config.yaml
model: "image classifier"
dataset: "Sentinel-2 satellite tiles (TerraMesh)"
train_examples: 72500
image_size: 64
crop_scale_min: 0.5
horizontal_flip: false
color_jitter: 0.1
targets: ["main land cover"]
num_classes: 9
arch: "resnet"
norm: "batchnorm"
activation: "celu"
depths: [3, 3, 9, 3]
kernel_size: 3
stem: "single"
avg_pool_shortcut: false
widths: [48, 64, 96, 160]
mixing: "cutmix"
loss: "cross_entropy"
init: "trunc_normal_002"
residual_init: "zero_last"
optimizer: "adamw"
lr: 0.0034
beta1: 0.85
beta2: 0.999
eps: 1e-08
grad_clip: 1.0
steps: 9000
batch_size: 64
epochs: 7.9
lr_schedule: "step"
warmup_steps: 270
weight_decay: 0.1
Rows from block 12 of a small image classifier, named by matrix and row number. Rows with one number belong to one channel. Each number is 128 + 24 x the weight over its row's rms, rounded and kept within 0 to 255. All counts start at 0. Numbers have three digits each.
After each channel's rows are labels from the 100 images, of 14976, where the channel reaches its highest value: "lies over" is the class under the peak. Only what is clearly more common there than usual is listed. The data: Sentinel-2 satellite tiles (TerraMesh). In brackets: how many of the 100.
# convs0: first 3x3 conv (model.blocks.12.convs.0.weight, 96x96x3x3, each kernel summed), inputs 24-47
# convs1: second 3x3 conv (model.blocks.12.convs.1.weight, 96x96x3x3, transposed, each kernel summed), outputs 24-47

convs0.32:105125129119087124119121099112146120139121115119120125124131132139145075
convs1.32:133097105115149134147103122133131119125102124127159148172120124146142135
lies over: clouds (48)

convs0.2:133137123143151135109095146157133127084105117127121121169136151121118076
convs1.2:102152140085101121150140114188112098145059130133161103115099093162112111
lies over: water (47); snow or ice (40)

convs0.90:117113149129123111139130135161165149104111057148121151117135120122145123
convs1.90:142147126128150103149178214120121106197143124104119103119133126154104111
lies over: trees (48)

convs0.68:105140132134143118131102110118113167193104129118116126158108129127135097
convs1.68:116079126133134141158131137221122114099103152143134156121089136133100142
lies over: clouds (92)

convs0.27:134160172155139128165125163127141133119157163126171159136134139155159180
convs1.27:147138132143106110134122108140122125108145113110135132106150111120130184
lies over: crops (43)

convs0.87:117109081085116084086113117143121093113066118128121088119112107126076139
convs1.87:134117109148144130124162182126129129157135131105130111111147148122127072
lies over: snow or ice (34)

convs0.14:141111109099117090116120102157097097103108120108114117129144116093111117
convs1.14:074110155101158175147142161179134150120108147129113103135095137088099125
lies over: snow or ice (72)

convs0.65:122128147120102124134129107125125119172132146148115136095111096138132135
convs1.65:111071140126130108124084111125125133069131115145118125136077132151114124
lies over: clouds (68)

convs0.18:126114133113133095135121153163137126097111076140143129124148114106131132
convs1.18:152151132124154123158188226119126120182129129097124101110118137142097100
lies over: trees (46); snow or ice (32)

convs0.37:143133135175093146144129100118108107126144177156103144102147088144127128
convs1.37:102157122088115157112122122112115120166110120122119114107130122124133155
lies over: snow or ice (60)

convs0.63:103140132106136104137105127150102141172093112102155112145116157130134131
convs1.63:104089134104158146153152144222131121114090147122150130116091137120102132
lies over: clouds (82)

convs0.61:084122121111109123113124116130119135129125103133116119122079122134121131
convs1.61:081097108158147144113131159116146152170152134109103163103096160127129129
lies over: trees (47); crops (42)

convs0.7:119111139107103098133143124128125120134128150140133123085111102126125146
convs1.7:100074146130132102115086129117116133081142113125110113130071114128109126
lies over: clouds (39)

convs0.19:109141139105130107130116130138121143190068117138149107138109127117126116
convs1.19:118069133133152149145130156229128136116090136137120126123084153113092100
lies over: clouds (72)

convs0.60:136121113092130115131109126169156124095129154155114105151118151141122133
convs1.60:063123147113101141125135102152111100120120108121125108140121071161119127
lies over: water (93)

convs0.72:129114111126163120116093109123114154109117107118109116165127174123101059
convs1.72:136095142133136110112142080119132100099137139133151105079121078114130105
lies over: crops (47)

convs0.91:136086116131126123124110133128145133107124107139121128114134180102116096
convs1.91:134133101157101127145137139122144125135141148122092121119144122099137140
lies over: snow or ice (55)

convs0.66:079119123123131119124142120128120129143127128132127119129079132135128113
convs1.66:098093095153146133114104112089129161125138159131118166147084144127142132
lies over: crops (71)

convs0.13:109131114094104123082106096151124101111047110109135116136129159143113131
convs1.13:065098132117135147157148162130116125139142137133121117114121119114121115
lies over: clouds (51)

convs0.4:130082096092165067137137143108150110112130152136141094119123141109110108
convs1.4:167154115125163103133102092085108137108107126117143131115143117153107128
lies over: crops (45)

convs0.51:119116125120085113108129144121115157108130087127139131150139132132129160
convs1.51:094116133161124129132143151147126133128151098108118126136124131128128173
lies over: crops (58)

convs0.74:151099110125124128095080118158126080087090118117092118122143097105103078
convs1.74:122145138105139146169157183171127124149096148120146108124100129145109115
lies over: snow or ice (90)

convs0.48:126124155131109126141113095082130120178126147115101135108120112126140098
convs1.48:116091128119109105118124120148128128090106138138129120155077135145107123
lies over: clouds (97)

convs0.1:128136125139141127131127118171137138130133159174118132145089143157120125
convs1.1:089118135104112118116131113147109097121121112111124116110132086152126138
lies over: water (94)

convs0.43:133118117128130093108100163159113108090098098135138112116148113103118089
convs1.43:120149134116152145169170198174115127158100137111145116109095124148102108
lies over: snow or ice (70)

convs0.25:137120098105154098130119146154121125086116105125141083128119147135106063
convs1.25:120118139138127130137148105113126125121141133147115108124145097120146136
lies over: crops (39)

convs0.95:118138124120141121124093120140080119170095111102135111167147134094119099
convs1.95:107099150101165155145158167220110123128103141113138110121087130138097127
lies over: clouds (51); snow or ice (38)

convs0.31:125126131127098129147140136123095068135120179145122120123123097109129181
convs1.31:126155162075110152143115125129094088141099131118153091140114095144135134
lies over: water (59)

convs0.54:110139125156087138119125123122133156131097076126123120123136188156127052
convs1.54:122112109143131118128177134128075090140127135133121132095134060125131097
lies over: crops (47)

convs0.22:099117123116111070098098126132111132154060123135120125158111118094126094
convs1.22:089091140134136145141172212188100137130125141138087152093111121116107111
lies over: clouds (73)

convs0.44:128104098097161103125150133138113095084108086123154113115142098112125085
convs1.44:111131132111146161159114103110138140118106094124140113111113127111096123
lies over: snow or ice (48)

convs0.69:101128126109125106115140112135128096123101146119118122149116137122144152
convs1.69:086117128118147134138124113095156140126128116111170128115127134105149139
lies over: clouds (56)

convs0.42:118145143147122144137113120163150159100066171143125143141117169126125081
convs1.42:089151138125126142125156095110125095163111091121137126097114100115130101
lies over: water (30)

convs0.75:127121139109093128135120090092114110175136149126095116096121091129127109
convs1.75:118082140118117111124105114139121129077115135148131120142079136156099136
lies over: clouds (97)

convs0.8:117098149117098112144115090097153122146118142119095138069106091114131112
convs1.8:119106129129131111115109111120115146075110140139139115110067112113112116
lies over: clouds (97)

convs0.17:125112126097102121130129100113107111161136152142102103087117085132111129
convs1.17:115073154114126119116082112114124130072134127149121119134074144168102132
lies over: clouds (84)

convs0.35:138093105062145109137131114165114118105160148146113061125116137148116143
convs1.35:089119114133142159096134101107100104092116152120128084105123103147143107
lies over: water (83)

convs0.49:106112126096154098135110134156112135162092096107137086169115147114118106
convs1.49:103100126120160150153157185217113124124108143116129123123096143130105127
lies over: clouds (64)

convs0.58:117112135140098129141137121148098110136134189182118134120102124145130132
convs1.58:139127144110112149134134142121078104131124130115118087156140100168142145
lies over: water (43)

convs0.86:148168153144145132144125127123123128123149102135144144107129148160138151
convs1.86:134137127140092124129113125128094123131159114113110122096130073128131176
lies over: crops (44)

convs0.53:094133142128153118146115117129127170204119133117117138154093122133153109
convs1.53:115063117133143142134150136206121121097101155136140147132091143129106141
lies over: clouds (97)

convs0.15:109114096098127083097118126118119109104096097146117105122129113100103115
convs1.15:110126125142142126121137133083108130138138164129135114106117121112123081
lies over: snow or ice (81)

convs0.23:083107116118153102128147124147141146132128140133133116120082154124120110
convs1.23:136140094130147129096107081088106107133106136116128129105107118139136095
lies over: crops (38)

convs0.30:109127126135155126116114068151114166141114134101122120157101163136119120
convs1.30:101100131123122122108127069121130118091113152117160127122092124116119123
lies over: crops (40)

convs0.47:111121142138119123147136133101127141085149104105140145147133118146136156
convs1.47:117101147143133122138111107138125134078162121115144102155131130121115187
lies over: crops (68)

convs0.89:137132139118104131133118096088114120174149145112097114155127094134131089
convs1.89:100104136117114118101131111124115115108121138148132118155067122166110112
lies over: clouds (86)

convs0.34:108122142119126104150100117141126130172102118110136120137116138118135112
convs1.34:119089128117144158155146135227127122114086149128151129118080143120090127
lies over: clouds (91)

convs0.80:131100104105147120102103125172130107092087136136109110170131124109104093
convs1.80:069128144098094141151153119196118110134080127131159086112108091177102105
lies over: water (96)

convs0.45:143140127147137127104094161160130101076102106104131124104156122128126087
convs1.45:120138127111149147164157177202115127145095142121144122136086119138117116
lies over: snow or ice (82)

convs0.77:124110100080139101107097124151119136116110093130127087120132129119094104
convs1.77:140131118120154112124193226128151121172138142090123114132133146145116094
lies over: trees (41); snow or ice (36)

convs0.50:126111144129092127134116094085122111172134153122095131091122097123132099
convs1.50:104088135120119104127113110130120135070113135154137119137076125150102128
lies over: clouds (91)

convs0.81:137116130165106083134148112097123121115152168131108155128128059149119213
convs1.81:120191115100132147115141089103118126156103135111122102117118102095130184
lies over: water (53)

convs0.11:109130122128138109094096119151099160183124124133102114169107129127115122
convs1.11:116099149134121138155170146181123117106098159139132128111083140146109136
lies over: clouds (64)

convs0.56:114116137144093116129120135117091113201119133140136121149131105130147095
convs1.56:091095133103161143139149158217111107115107144114141121110121125127129141
lies over: clouds (84)

convs0.6:134130145123109127135113093085117122180140140119097121146122100127135099
convs1.6:107092135120111117101129109126119120102114142149131124151073129164108116
lies over: clouds (92)

convs0.55:107138153120117102144100140151097147196107138128136116106114119124143101
convs1.55:119087134131140162160157170205119134133098153129136137137096130127100146
lies over: clouds (80)

convs0.41:105128115108123114101121095144139092122098128132109120133105153124126122
convs1.41:086130114118158128135142136098156140157139108113145144139136130112152127
lies over: clouds (54)

convs0.16:100092099102152096102110092152125077095120103126093116131118100093096092
convs1.16:126115121120127121114159127075141139122144111110139120075139130097148098
lies over: water (29)

convs0.84:150115118108131122101086144162116086074094129113109105105150108117112084
convs1.84:112142138112142155173160193171128132147101139123136109124090130139102106
lies over: snow or ice (82)

convs0.0:124114129095104121131127101115113115160135153143103107085115085133116127
convs1.0:114071150115126116122080107115121130071132125148123118142078142169105134
lies over: clouds (78)

convs0.71:096109150109122085145092126161154122139112122143109122149139117104143087
convs1.71:109122148135138136158178225129109137149139137124101131095105109145100112
lies over: snow or ice (43)

convs0.67:128093120119110136120090078158124102090123142116064117107144087122117121
convs1.67:117111111131141132147121134118134141126064156129172124159118135147092100
lies over: snow or ice (78)

convs0.39:080114112102118110119147128124115126127134108136128108127078117138128122
convs1.39:092091108145131134112133155106113146152136154121125119105110129119147099
lies over: crops (72)

convs0.64:143149133158127129137149120156144130143137181177127154150125133149133120
convs1.64:102146131103115130123144116131099098143120105111113103121132091117128147
lies over: water (55)