From a checkpoint of a small image classifier: batches of 64, 72500 training examples.
Rows from block 8 of a small image classifier, named by matrix and row number. Rows with one number belong to one channel. Each number is 128 + 32 x the weight over its row's rms, rounded and kept within 0 to 255. All counts start at 0.
Before each channel's rows are labels from the 100 images, of 14976, where the channel reaches its highest value: "place" is the part of the image that holds the peak. Only what is clearly more common there than usual is listed. The data: Sentinel-2 satellite tiles (TerraMesh).
# convs0: first 3x3 conv (model.blocks.8.convs.0.weight, 96x96x3x3, each kernel summed), inputs 0-95
# convs1: second 3x3 conv (model.blocks.8.convs.1.weight, 96x96x3x3, transposed, each kernel summed), outputs 0-95

place: bottom right
convs0.78 [170 120 138 135 190 169 173 158 152 160 135  82 170 133 127 174 125 118 165 156 127  94 117 139 147 162 138 142 158 125 139 162 156  96 135 144 152 152 181 135 170 134 150 189 135 148 133 147 127 170 114  93 209 141 128 125 119 205 169 136 106 140 112 165 164 153 164 134 107 225 173 150 156 171 186  98 128 117 126 125 116 156 195 172  92 157 123  67 154 149  94 159 124 155 134 121]
convs1.78 [139 125 133 120 122  65 124  95 116 153 140 125 107 111  80 127 175 141 108 182 188 130 139 122  75  92  79 104 128 152 174 125  65 186  90 121 135  96 138 159  70 103 130 133  63 168 175 123 126 129 185 131  83 142 119 173 132 183 114  96 111  89 128 162 102 128 179 201 140 127 133  80  92  99 127 177 122  96 127 129 120 163 125 173 151 142 128 173 160 124 113  62 134 171 136 165]

place: top right
convs0.73 [134  65 123 143 120 122 145  68  71 134  68 190 154 164  95 135 150 151 123 110 158 166  65 153 146 120 121  90  90  94 141 135 115 166 128  50  45 141 107 164 122 107 110 128  93 139 117 130 170 116 156 161 121  57 147 162 165 132  87 139  67 116 129 123 116 130 121 125 160 119  90  93 118 131 119 162  89 148  80 139 153 106 119 129 105 168 117 178  85  82 105 134 153 131  52 150]
convs1.73 [164 146 114  60 116 129 195 183 133 111  84 209 127  95 145 134 160 103 136 106 105 141 104 128 115 143 172 171 141  43  96 120 133 149 174 159  80 145  82 138 126 186 142 133 145  84  93 128 128  77 135 199 125  74 120  99 216 130 133 175 160 159 129 123 136 132  99 114 105 148 153 159 134 134 180 144  62 133 162 115 118 118 129 126 164 135 115 115 136  66 150 133 128 130 119 123]

place: top left
convs0.21 [124 143 109 137 142  93 153 143 157 135 136  85 144  77 187 137 141 138 140 179 126  99 184 131 143 163 169 154 174 103 156 111 150  57 144 162 124 116  97  87 140 144 176 137 165 150 163 107 149 122  56  67 150 132 167 122  75 144 204 102 162 105 126 105 180 116 168 152 115 153 116 159 133 107 148 109 170 112 127  86  86 171 101 115  93 109  42  68 156 110 107 108 139 139 159 116]
convs1.21 [110 100 131 156 180  94  92 128  72 124 125 134 106 123 111 161 111 141  76 166 100 103 103 162 122  64 131 140 126 127 143 130 138 123  83  98 170 104 130 108 136 111 102 101 132 153 138  68 160 109 175  96  44 136 143 155 166 237  20 107 173 153 113 115 107 123 166 120 164 127 149  66 143 127 102 122 154  89 107 146 155 157 113 119 122 158 135 128 168 158 140 114 178 147 122 157]

place: top left
convs0.62 [114  57 141 138 131 158 161 148  92 127  76 149 121 101 166 145 136 143 167 148  84 154  91 162 142 111  92  78 121  42 135 125 125 104 118 143  68 157 107 110 136  68 152 136 155 105 122 128 162 117  92 114 119  29 155 151 111 134 149 114  80 126 139  95 116 131 106 139 140 117 117 153  81 142 113 164 116 137  48 107 103 132 119 120 121 113 180 119 168  23 112 126 135 101  92 180]
convs1.62 [150 165 151 105  66 142 189 189 120  72 112 194 129  87 150 122 161   0 154 104 112 177 133 152 117 128 162 129 139 112 147 136 143 144 139 136  83 143 132 101 144 153 109 139 144 127 119 132  93 103 130 138  94 132 178 130 209 161  90 167 151 122 171 118 133 103  91 132 102 182  95 166 141 133 156 130  62 113 125 116 133 128 114 103 147 106  61  85 128 116 132 151  94 130 125 166]

place: bottom right
convs0.91 [131  89  72  88  60 100 113  96  84 144 100 168 127 182 138  92 135 156 140 119 182 166 111 139 123 109 111  86 134 119 126 115  93 207 167  85 100 115 113 167 110 109 119  85 129 141 104 126 148  65 189 170  95  88 168 156 179  81 153 160 124  82 148 131 125 146 132  74 168  96  60 110 111 126  83 152 118 121  97 165 147 135 118 111 115 167  71 172 108 116 133 126 158 110  92 147]
convs1.91 [151 157 114  53 145 119 161 157  95 121  89 198 109  61 145 128 148 152 123  93 139 125 138 106 130 145 159 162 143  43 103 114 129 152 162 136  89 159  95 153 116 189 132 137 106  96  97 102 139  77 180 223 125  97 119  84 212 153 120 162 124 167 128 118 131 153  90 104 110 108 179 159 133 118 170 165  92 157 152 116 147 124  86 120 159 135 134 115 128  78 167 142 118 127 145 109]

place: top left
convs0.41 [112 114  92  89  93 107 133 135 136 107 123 143  55 113 168  99  98 106 146 105 120 123  87  92  91 142 125 151 128  69 114  70 126 101 165 123  76  99 116 106 133 139 161  96 141  61 141  64 100  76  73 131 131 128 126 141  89 105  95  88 134  46 112  87  86 132 104 124 162 115  96 130 140  63 110 133  65  93  83 144 135  88  99  68  88 132  65 119 136 126 119  78 108 128 142 143]
convs1.41 [162  98  65 156 183 131 157 146  98  52 141 158 126 158 127 171  92 173  86 113  62 125 102 193 158 131 117 115 117 149 142 171 118 121 108  82 156 147 124  98 124 138  58  70 130  98 130 190 164 109 144 109  66 196 147 138  71 157  69 155 109 174 124 137 119 153 153 135 145 129 154 121 154 109 107 126 180 124 120 132 152 148 147 109 127  85 172 107 144  99 154 144 183 150 135 145]

place: bottom left
convs0.58 [137 121 107 108  90  84 110 156 121 136 148 151  86 158 111  89 149 154 153 117  81 208 125 155 138 140 100 130 149 135 106  76  84 158 114 160 162  75 152 176  94 129 150  95 143  92 105  60 158 107 146 148  93 164 144 115 184  92 161  98 135 124 128 114 127 156 130 111 167  94 101 136 156  49  99 121 104 122 159 156 176 111 135 126 117 206  36 177 146 164 113 101 152 159 117 103]
convs1.58 [159 142  64 137 167 129 133 143  86  86 112 176 130  96 142 139 162 127  80  86  99 159 151 125 122 117 133 143  91  90 114  96 121 162 157 105 100 162  68 124 120 163  95 133 151 100 107 141 147 103 133 156 190 130 117  97 209  86 102 177 124 148 126  97 130 188 101  94 110  39 220 153 139 104 113 110 122 149 150  91  98 107 113 125 174 105 197 109 126  85 165 157 131 131 125 138]

place: top left
convs0.93 [152 153  79  90  74  77 104 169 166 152 157 126  98 130 160  77 109 113 161 160  79 150 165 124  92 138 145 163 150 121 142  65 122 113 128 159 141 118 155 136 129 155 157  80 169 117 142  68 100  83 107 124  99 170 131 117 129  92 148  94 149  99 105  89 154 165 151 155 155 104 114 156 136  59  87  89 143 117 161 145 141 152 145  85  90 181  19 141 165 156 107  93 122 153 149 117]
convs1.93 [152 145  53 189 219 118 111 131  71  69 123 153 164 134 144 172 135 139  67  94 113 144 123 129 138 138 122 135  84 120 111  91 132 168 134 125  95 145 105  91 122 156 117  76 112 114 117 189 162 105 136 107 161 142 142 126 188 123  88 166 120 139 104 108 132 187 124 112 124  57 204 134 154 120  98  86 113 143 132  99 150 126 132 123 155  93 221 122 134 118 172 148 157 127 109 145]

place: bottom right
convs0.10 [147 130 134 143 201 170 174 176 151 132 133  72 164 124 115 182 128 122 153 143  89  99 105 138 148 148 140 149 126 125 145 152 144  99 131 128 189 152 164 136 148 130 105 200 119 120 133 131 120 180 112  88 219 147 122 117 121 207 135 118  94 149  95 150 154 134 155 138 101 235 176 140 138 169 204  88 109 132 128 114 118 141 170 150 108 155 147  69 155 155 112 147 127 143 135 112]
convs1.10 [128 124 124 124 127  75 120  94 122 145 140 125 106 110  76 126 177 137 113 185 186 135 133 123  72  91  77 105 136 149 184 130  63 190  93 126 136  90 140 158  71 107 132 136  61 163 172 129 126 136 170 137  88 140 115 171 135 176 123  98 112  81 125 165  96 124 179 198 138 139 138  74  92  93 128 180 113  99 127 128 116 168 129 167 145 150 134 175 167 123 116  65 131 173 133 167]

place: top left
convs0.50 [134 148  97 103  94  94 115 170 150 149 144 105  72  98 195 101 111 127 174 182  79 111 148 133 106 130 136 154 178  79 128  79 134  87 137 175 117  99 143 109 145 142 172  97 195  97 145  73 121 107  79 103 109 149 160 118 105 108 173  84 148  90 104  74 145 175 163 137 141 114 127 161 117  53 107  97 138 116 128 119 117 163 129  89  81 164  57 105 167 143  85  92 130 136 154 115]
convs1.50 [144 136  66 196 213 126 105 129  76  62 114 139 148 150 137 166 119  82  44 127 108 142 113 157 139 136 115 130  90 163 113  59 141 145 106  96 119 126 140  87 138 142  94  80 104 135 120 212 141 118 124  69 125 142 175 143 146 147  42 119 144 135 110 126 109 171 150 127 134  97 189 108 155 155  99 112 145 117 113 128 160 145 161 127 126 139 181 126 148 142 159 143 176 105  91 148]

place: bottom right
convs0.11 [107  70 107 134 117 136 118 104  97 107  74 141 144 116  86 126 103  94 127  67  93  88  55  88  86 115 103  97  98 122 129 130 144  99 103  59 143 140  86  97 136  95  45 123  99  88  94 127  91 118 124 131 139 110  82 159  79 119  69 102  65 102 103 123 113 118  94 134 117 142 157  74  78 155 120 155  61 110  92 106 124  87 103 152 147 113 145 123 115 115 140 128 107  83  73 179]
convs1.11 [ 88 167 117 145 148 122  58 134 163 140 126 184 125 150 127 110 147 108 161 139 165 188  80 147  97 118 101  95  90 161 176 113 134 174 117 202 100 125 159 102 149 110  96 147 107 138 167 155 126 126 154 137 125 112 156 175 149 144 116 126 155  65 125 147 107  90 176 191 113 139 138  86 123 116 110 158  26  76 109 126  70 162 178 140 135 169 141 101  98 134  86 105 128 133  80 154]

place: top right
convs0.61 [125  64 126 135 117 104 127  81  63 124  54 168 131 159  98 126 145 151 132  71  89 175  52 158 138  96 116 100 102  91 120 110  97 155 116  73  71 122 114 160 103 111 120 122 105  94 106 114 150 115 147 163 113  81 149 150 177 119  81 110  65 146 119 111  95 138  91  98 158 108 112  96 110 106 118 143  67 131  78 144 171  82 119 118 124 171 126 182  90 102 117 117 155 126  55 140]
convs1.61 [163 152 114  77 130 126 184 166 131 111 100 184 135  98 150 138 153 108 141 100  91 158 112 134 117 128 166 179 130  35  90 114 135 149 175 158  97 159  45 141 128 191 131 134 135  63  91 135 124  98 134 179 134  85 122 104 236 123 127 174 166 160 140 119 133 135  95 113 109 131 157 150 134 137 161 144  62 138 174 113  90 121 124 129 157 142 127 117 146  59 144 133 134 134 115 117]

place: top left
convs0.83 [124 168 154 107 153  77 123 152 196 110 163  54 101  84 183 149 152 156 131 162 118  95 143 156 152 136 169 198 129 102 140  67 149 103 169 148 152 105  99  96 145 177 175 146 143 115 172  87 150 146  68  76 136 171 162 132  96 143 114  85 133 122  84  93 151 120 176 158 109 141 127 144  99  93 146  95 140 115 133  85 106 159 131  95 102 157  89  85 164 144 100  81 162 105 167 135]
convs1.83 [104  83 111 171 142  98 121  77  52 120 130 149 136 134  82 135 151 115  97 150 120 124  79 161 119 105  77 107 151 171 164  74  81 188  97  96 142  99 151 125  82 140  62 124  54 152 123 181 126 161 173  83  92 190 137 145 167 122 146 107 123 114 124 157  82 152 170 149 130 121 123  88 118 116 117 167 101 104  92 100 125 152 123 155 124 153 162 178 149 154 113 104 158 163 134 196]

place: top left
convs0.24 [131 131  86 109  85  73 113 153 139 142 138 150  58 164 143  98 124 129 153 110  69 160 124 128 107 121 122 145 143 108 116  44 105 144 105 123 101 102 133 157 101 132 152  99 142  91 111  38 117  98 144 151 113 156 134  98 150 102 146  84 122  80 107 117 116 160 106 134 170 116 103 137 129  40  99 111  98 100 138 172 150 105 121  86  83 190  20 163 141 146 106  84 133 143 115 109]
convs1.24 [175 139  44 132 219 123 124 137  84 112 126 163 156 116 129 166 137 177  64 101 101 144 104 124 136 129 131 146  93  97 118  99 124 158 135 111  96 153  63 111 108 165 110  90 123 108 116 170 152 100 127 123 147 154 114 116 177 132 118 179 147 129 122 103 127 193 128 114 122  64 254 140 158 124 109 117 126 137 157 100 137 120 122 115 146  98 203 106 144 115 183 155 144 124 114 144]

place: bottom centre
convs0.12 [144  99 117 120 128 125 165 102  85 143  64  94 170 112 114 127  88 103 151 140 124  33 140  99 100 136 140 103 155  94 148 170 159  87 126 113 134 183 130  74 172  90 138 136 139 150 123 178  81 110  96  94 151  73 110  98  58 141 136 132 122  78 126 153 128 132 107 117  91 137 123 131 151 148 148  66 143 102  71 115  43 141 120 172 128  69 141  84 121  66 134 158 108 152  98 113]
convs1.12 [131 152 202 160   6 148  85  99 124 141 117 147  85 117 155 121 104 107 144 156 132  35 156  85 137 122 124 126 120 123 124 166 123 120 111  66 139 131 149 152 108 100 111 119 103 112 116  73  95 120 112  82 106 103 172 138  91 180 102 141 118  93 155 123 121 140 128 124 127 116  58 124 135 118 122 117 185 128  80 135 208 125 113 116 109  56 107 105 103 183 103 149 100 125 118 136]

place: bottom left
convs0.19 [155  92 136 103 118 129 160 111 108 138 110 109  96  90 147 131 136 158 159 129 113  65 111 122 122 138  94 114 145  52  95  90 133 119 166 129  74 103 124  63 143 137 158 117 139  53 103 113 136  99  78  92 121 122 144 144  72 105 119 129 133  74 141 103  48 140  61  52 156 111  70 115 153  99 126 110  96 102  92 122  63 102 139  74 111  93 114  69 111 114 139  85 155 146 130 148]
convs1.19 [126 145 135 119 169 153 194 158 142  99  92 207 127 131 117 160 146 113 100 164 109  80 119 134 107 133 174 107  72 159 156 191 123  90 116  80 166 121 121 120 159  93  63 114 162 128 162 122 138 113 134 198  89 147 131 117 101 155  86 171 140  99 118 129 147  67 139 163 101 196  92 131 123 167 116 107 130  91 125 140 184 144 108 119 123  95  63 115 125 140 204 164 159 112 119 169]

place: bottom left
convs0.82 [131 118  67  60  59  97  90 155 132 125 132 155  81 148 161  76 100 115 146 129  83 150 119 120  87 124 126 147 121  90 127  70 108 131 121 133 106 112 131 155 105 133 152  72 142  94 129  76 108  62 130 146  89 134 126 127 151  73 131  83 135  75  93 102 116 151 116 141 162  93  68 127 136  77  68 119 102 115 117 157 151 114 124  88  76 174  33 158 142 129  80  92 128 143 127 143]
convs1.82 [167 143  47 125 238 126 138 142  90 103 120 166 141 123 133 171 127 204  57 106  84 149  84 131 115 125 135 145 102  98 112 129 111 137 135  98 112 147  63 116 108 169 108  88 116 110 116 152 156  89 133 125 116 154 127 126 165 161 116 168 155 143 139 108 127 191 129 130 130  82 242 134 161 118 123 121 108 131 159 110 142 125 124 122 135  94 179 104 167 107 183 155 156 129 122 142]

place: top right
convs0.32 [125  54 122 147 123 108 137  84  62 126  51 167 140 164 102 130 149 153 132  78  95 177  55 161 143  96 115 101  99  95 120 113  88 157 126  75  64 128 114 171 102 116 127 127 102  99 109 119 155 120 155 161 118  78 150 149 182 127  83 113  62 154 122 106 109 137  95  86 152 115 120 103 114 114 123 146  76 138  80 142 168  93 118 120 131 168 139 182  87 104 113 120 156 127  54 133]
convs1.32 [161 149 111  75 132 128 186 168 133 111  98 192 137  95 152 137 150 105 142  99  93 155 106 137 117 127 167 176 132  42  95 119 134 147 177 157  91 159  42 136 129 190 132 134 136  65  93 136 123  96 132 183 133  87 124 107 227 125 125 170 163 160 143 120 133 130  92 109 106 135 157 151 133 137 161 140  50 140 172 111  91 122 126 128 156 140 127 113 145  58 140 131 132 134 119 115]

place: top left
convs0.31 [161 144 114  94  87 162  79 157 188 159 164 102 146 166 125  91  89  97 111 121 141 134 197  88  86 153 135 190 109 155 107 122 107 139 113 134 168 107 140 185 122 167 102  92 162 147 122 141  65 103 167 113  88 175 106  94 179  78 143 155 165 136 124 151 164 115 147 164  78  97 125 112 161 142  96  47 165  84 147 107 129 163 158 136 122 136  99 134 161 150 135 150  96 147 172  73]
convs1.31 [175 102  85 181 155 118  95 127  74 101 188 134 213 173 125 170 125 173  76 108 119 141 179 178 139 140 120 125  97 143 133  51 135 142 132 105 127 120 147 117 138 126 111  62 112 122 131 126 188 105 154 157 127 169 139 137 158 126  56 142 109 127 109 110 133 143 121 123  36  94 175 155 155 145  81 115 159 132 157  54 117 125 168 132 140 127 171 108 116 121 155 127 175 123 145 113]

place: top left
convs0.51 [129 119 132  75 133 124 149 176 151 132 115 136  92 126 173 140 136 142 142 144 110 107 150 101 127 166 157 176 142  72 143  88 138 121 153 146  66 116 114 106 144 136 164 132 162  91 173  95 152  98  71 119 149 122 124 113  83 138 125 107 149  61 104 112 110 152 109 161 171 142 127 148 181  65 136 119 110  69  72 146  61 112 141  64  82 121  20 118 167 102 105  99 151 167 166 111]
convs1.51 [175 112  72 166 171 142 183 112  81  59 135 103 126 201 118 225 103  99  61  97 107 127 167 188 159 143 137 131  84 141 121 115 139 132 103  78 146 144 135  84 116 136  92  30 106 132 126 145 149 125 148 131 114 172 166 129  84 138  77 127 105 132 130 100 118 163 147 140 145 111 135 113 167 136  70 102 165 115  89  98 161 130 151 109 107 128 168 120 141 143 134 129 176 140 137 142]

place: top right
convs0.49 [125  70 159 114 118 131 100 116  63 131  54 162 115 116 119 133 141 143 159 106 124 149  59 153 131  72  80  64 112  93 117 127 127 149 106  73  74 120  75 107 133  61 101 119 117  96  84 121 149 118 117 134 101  62 144 150 124 105  88 126  59 104 122 113  93 126 106 130 140 101 134 115  82 122 104 154  87 119  65 112 141  96  96 123 144 141 150 138 116  75 156 127 145 108  32 152]
convs1.49 [174 155 129 112  93 141 136 177 151 102 102 208 145 115 156 138 145  83 178 124 128 218 100 133 127 149 172 145 138  93 110 112 146 154 163 215  68 150 108 131 148 160  92 144 141 112 107 170 104  96 127 165 135  56 165  84 207 133 139 143 189 117 163 125 132 110 101 141  93 134 144 143 146 155 162 146  59 115 155 119 103 131 131 123 148 169  94 110 114  93 126 136 120 122  71 124]

place: bottom right
convs0.59 [110  62 114 156 132 103 164  88  36 118  54 171 128 158 106 137 160 165 118 102 127 167  62 154 158 110 100  77  99 101 113 121 100 163 103  83  67 119 112 156 111  86 132 134 118 118 103 126 175 124 154 161 140  44 153 136 158 146 112 120  59 127 139 107 105 138 111  87 152 139 122 114  95 120 132 160  88 115  71 138 150 108 105 113 128 158 118 169  80  77 140 130 163 115  74 133]
convs1.59 [148 155 109  77 134 123 189 172 131  99 103 201 143 100 155 139 160  79 157 103  89 159 111 131 105 129 167 173 132  32  97 121 137 148 174 156  74 160  72 127 129 192 140 131 135  75  97 142 125  96 129 179 122  83 121 117 227 137 120 168 155 153 145 122 128 121  95 120 102 148 160 155 131 136 163 144  57 138 181 115 103 124 133 127 157 132 130 104 139  69 146 136 130 128 121 112]

place: top right
convs0.4 [122  72 139 129 116 129 104  84  86 119  83 139 121 104 109 120 100  95 136  76 138 107  76  98  88  96  65  68  96 124  92 126 151 130  86  29 112 106  86  92 139  65  60 116 102 103  55 124  95 121 107 120 126  94  97 165  88 112  83 136  98  95 118 122  99 112 107 116 128 125 142  95  79 142 112 146  94 103  99 103 135  89 104 134 150 126 129 120  99 115 149 125 108  96  59 188]
convs1.4 [146 168 118 123 189 114  10 144 167 144 117 182 119 140 122 111 116 172 135 158 145 225 107 112 115 135 139 116  97 139 133 123 138 139 127 230 120 142 144 121 143 118 106 149 145 126 134 184 138 136 119 122 172  41 153 136 118  94 111 108 169  68 145 148 105 112 152 182 124 110 146  90 104 118 124 141  99  85 122 132  84 164 157 153 132 181 162 114 110 122 115 107 130 139  67 132]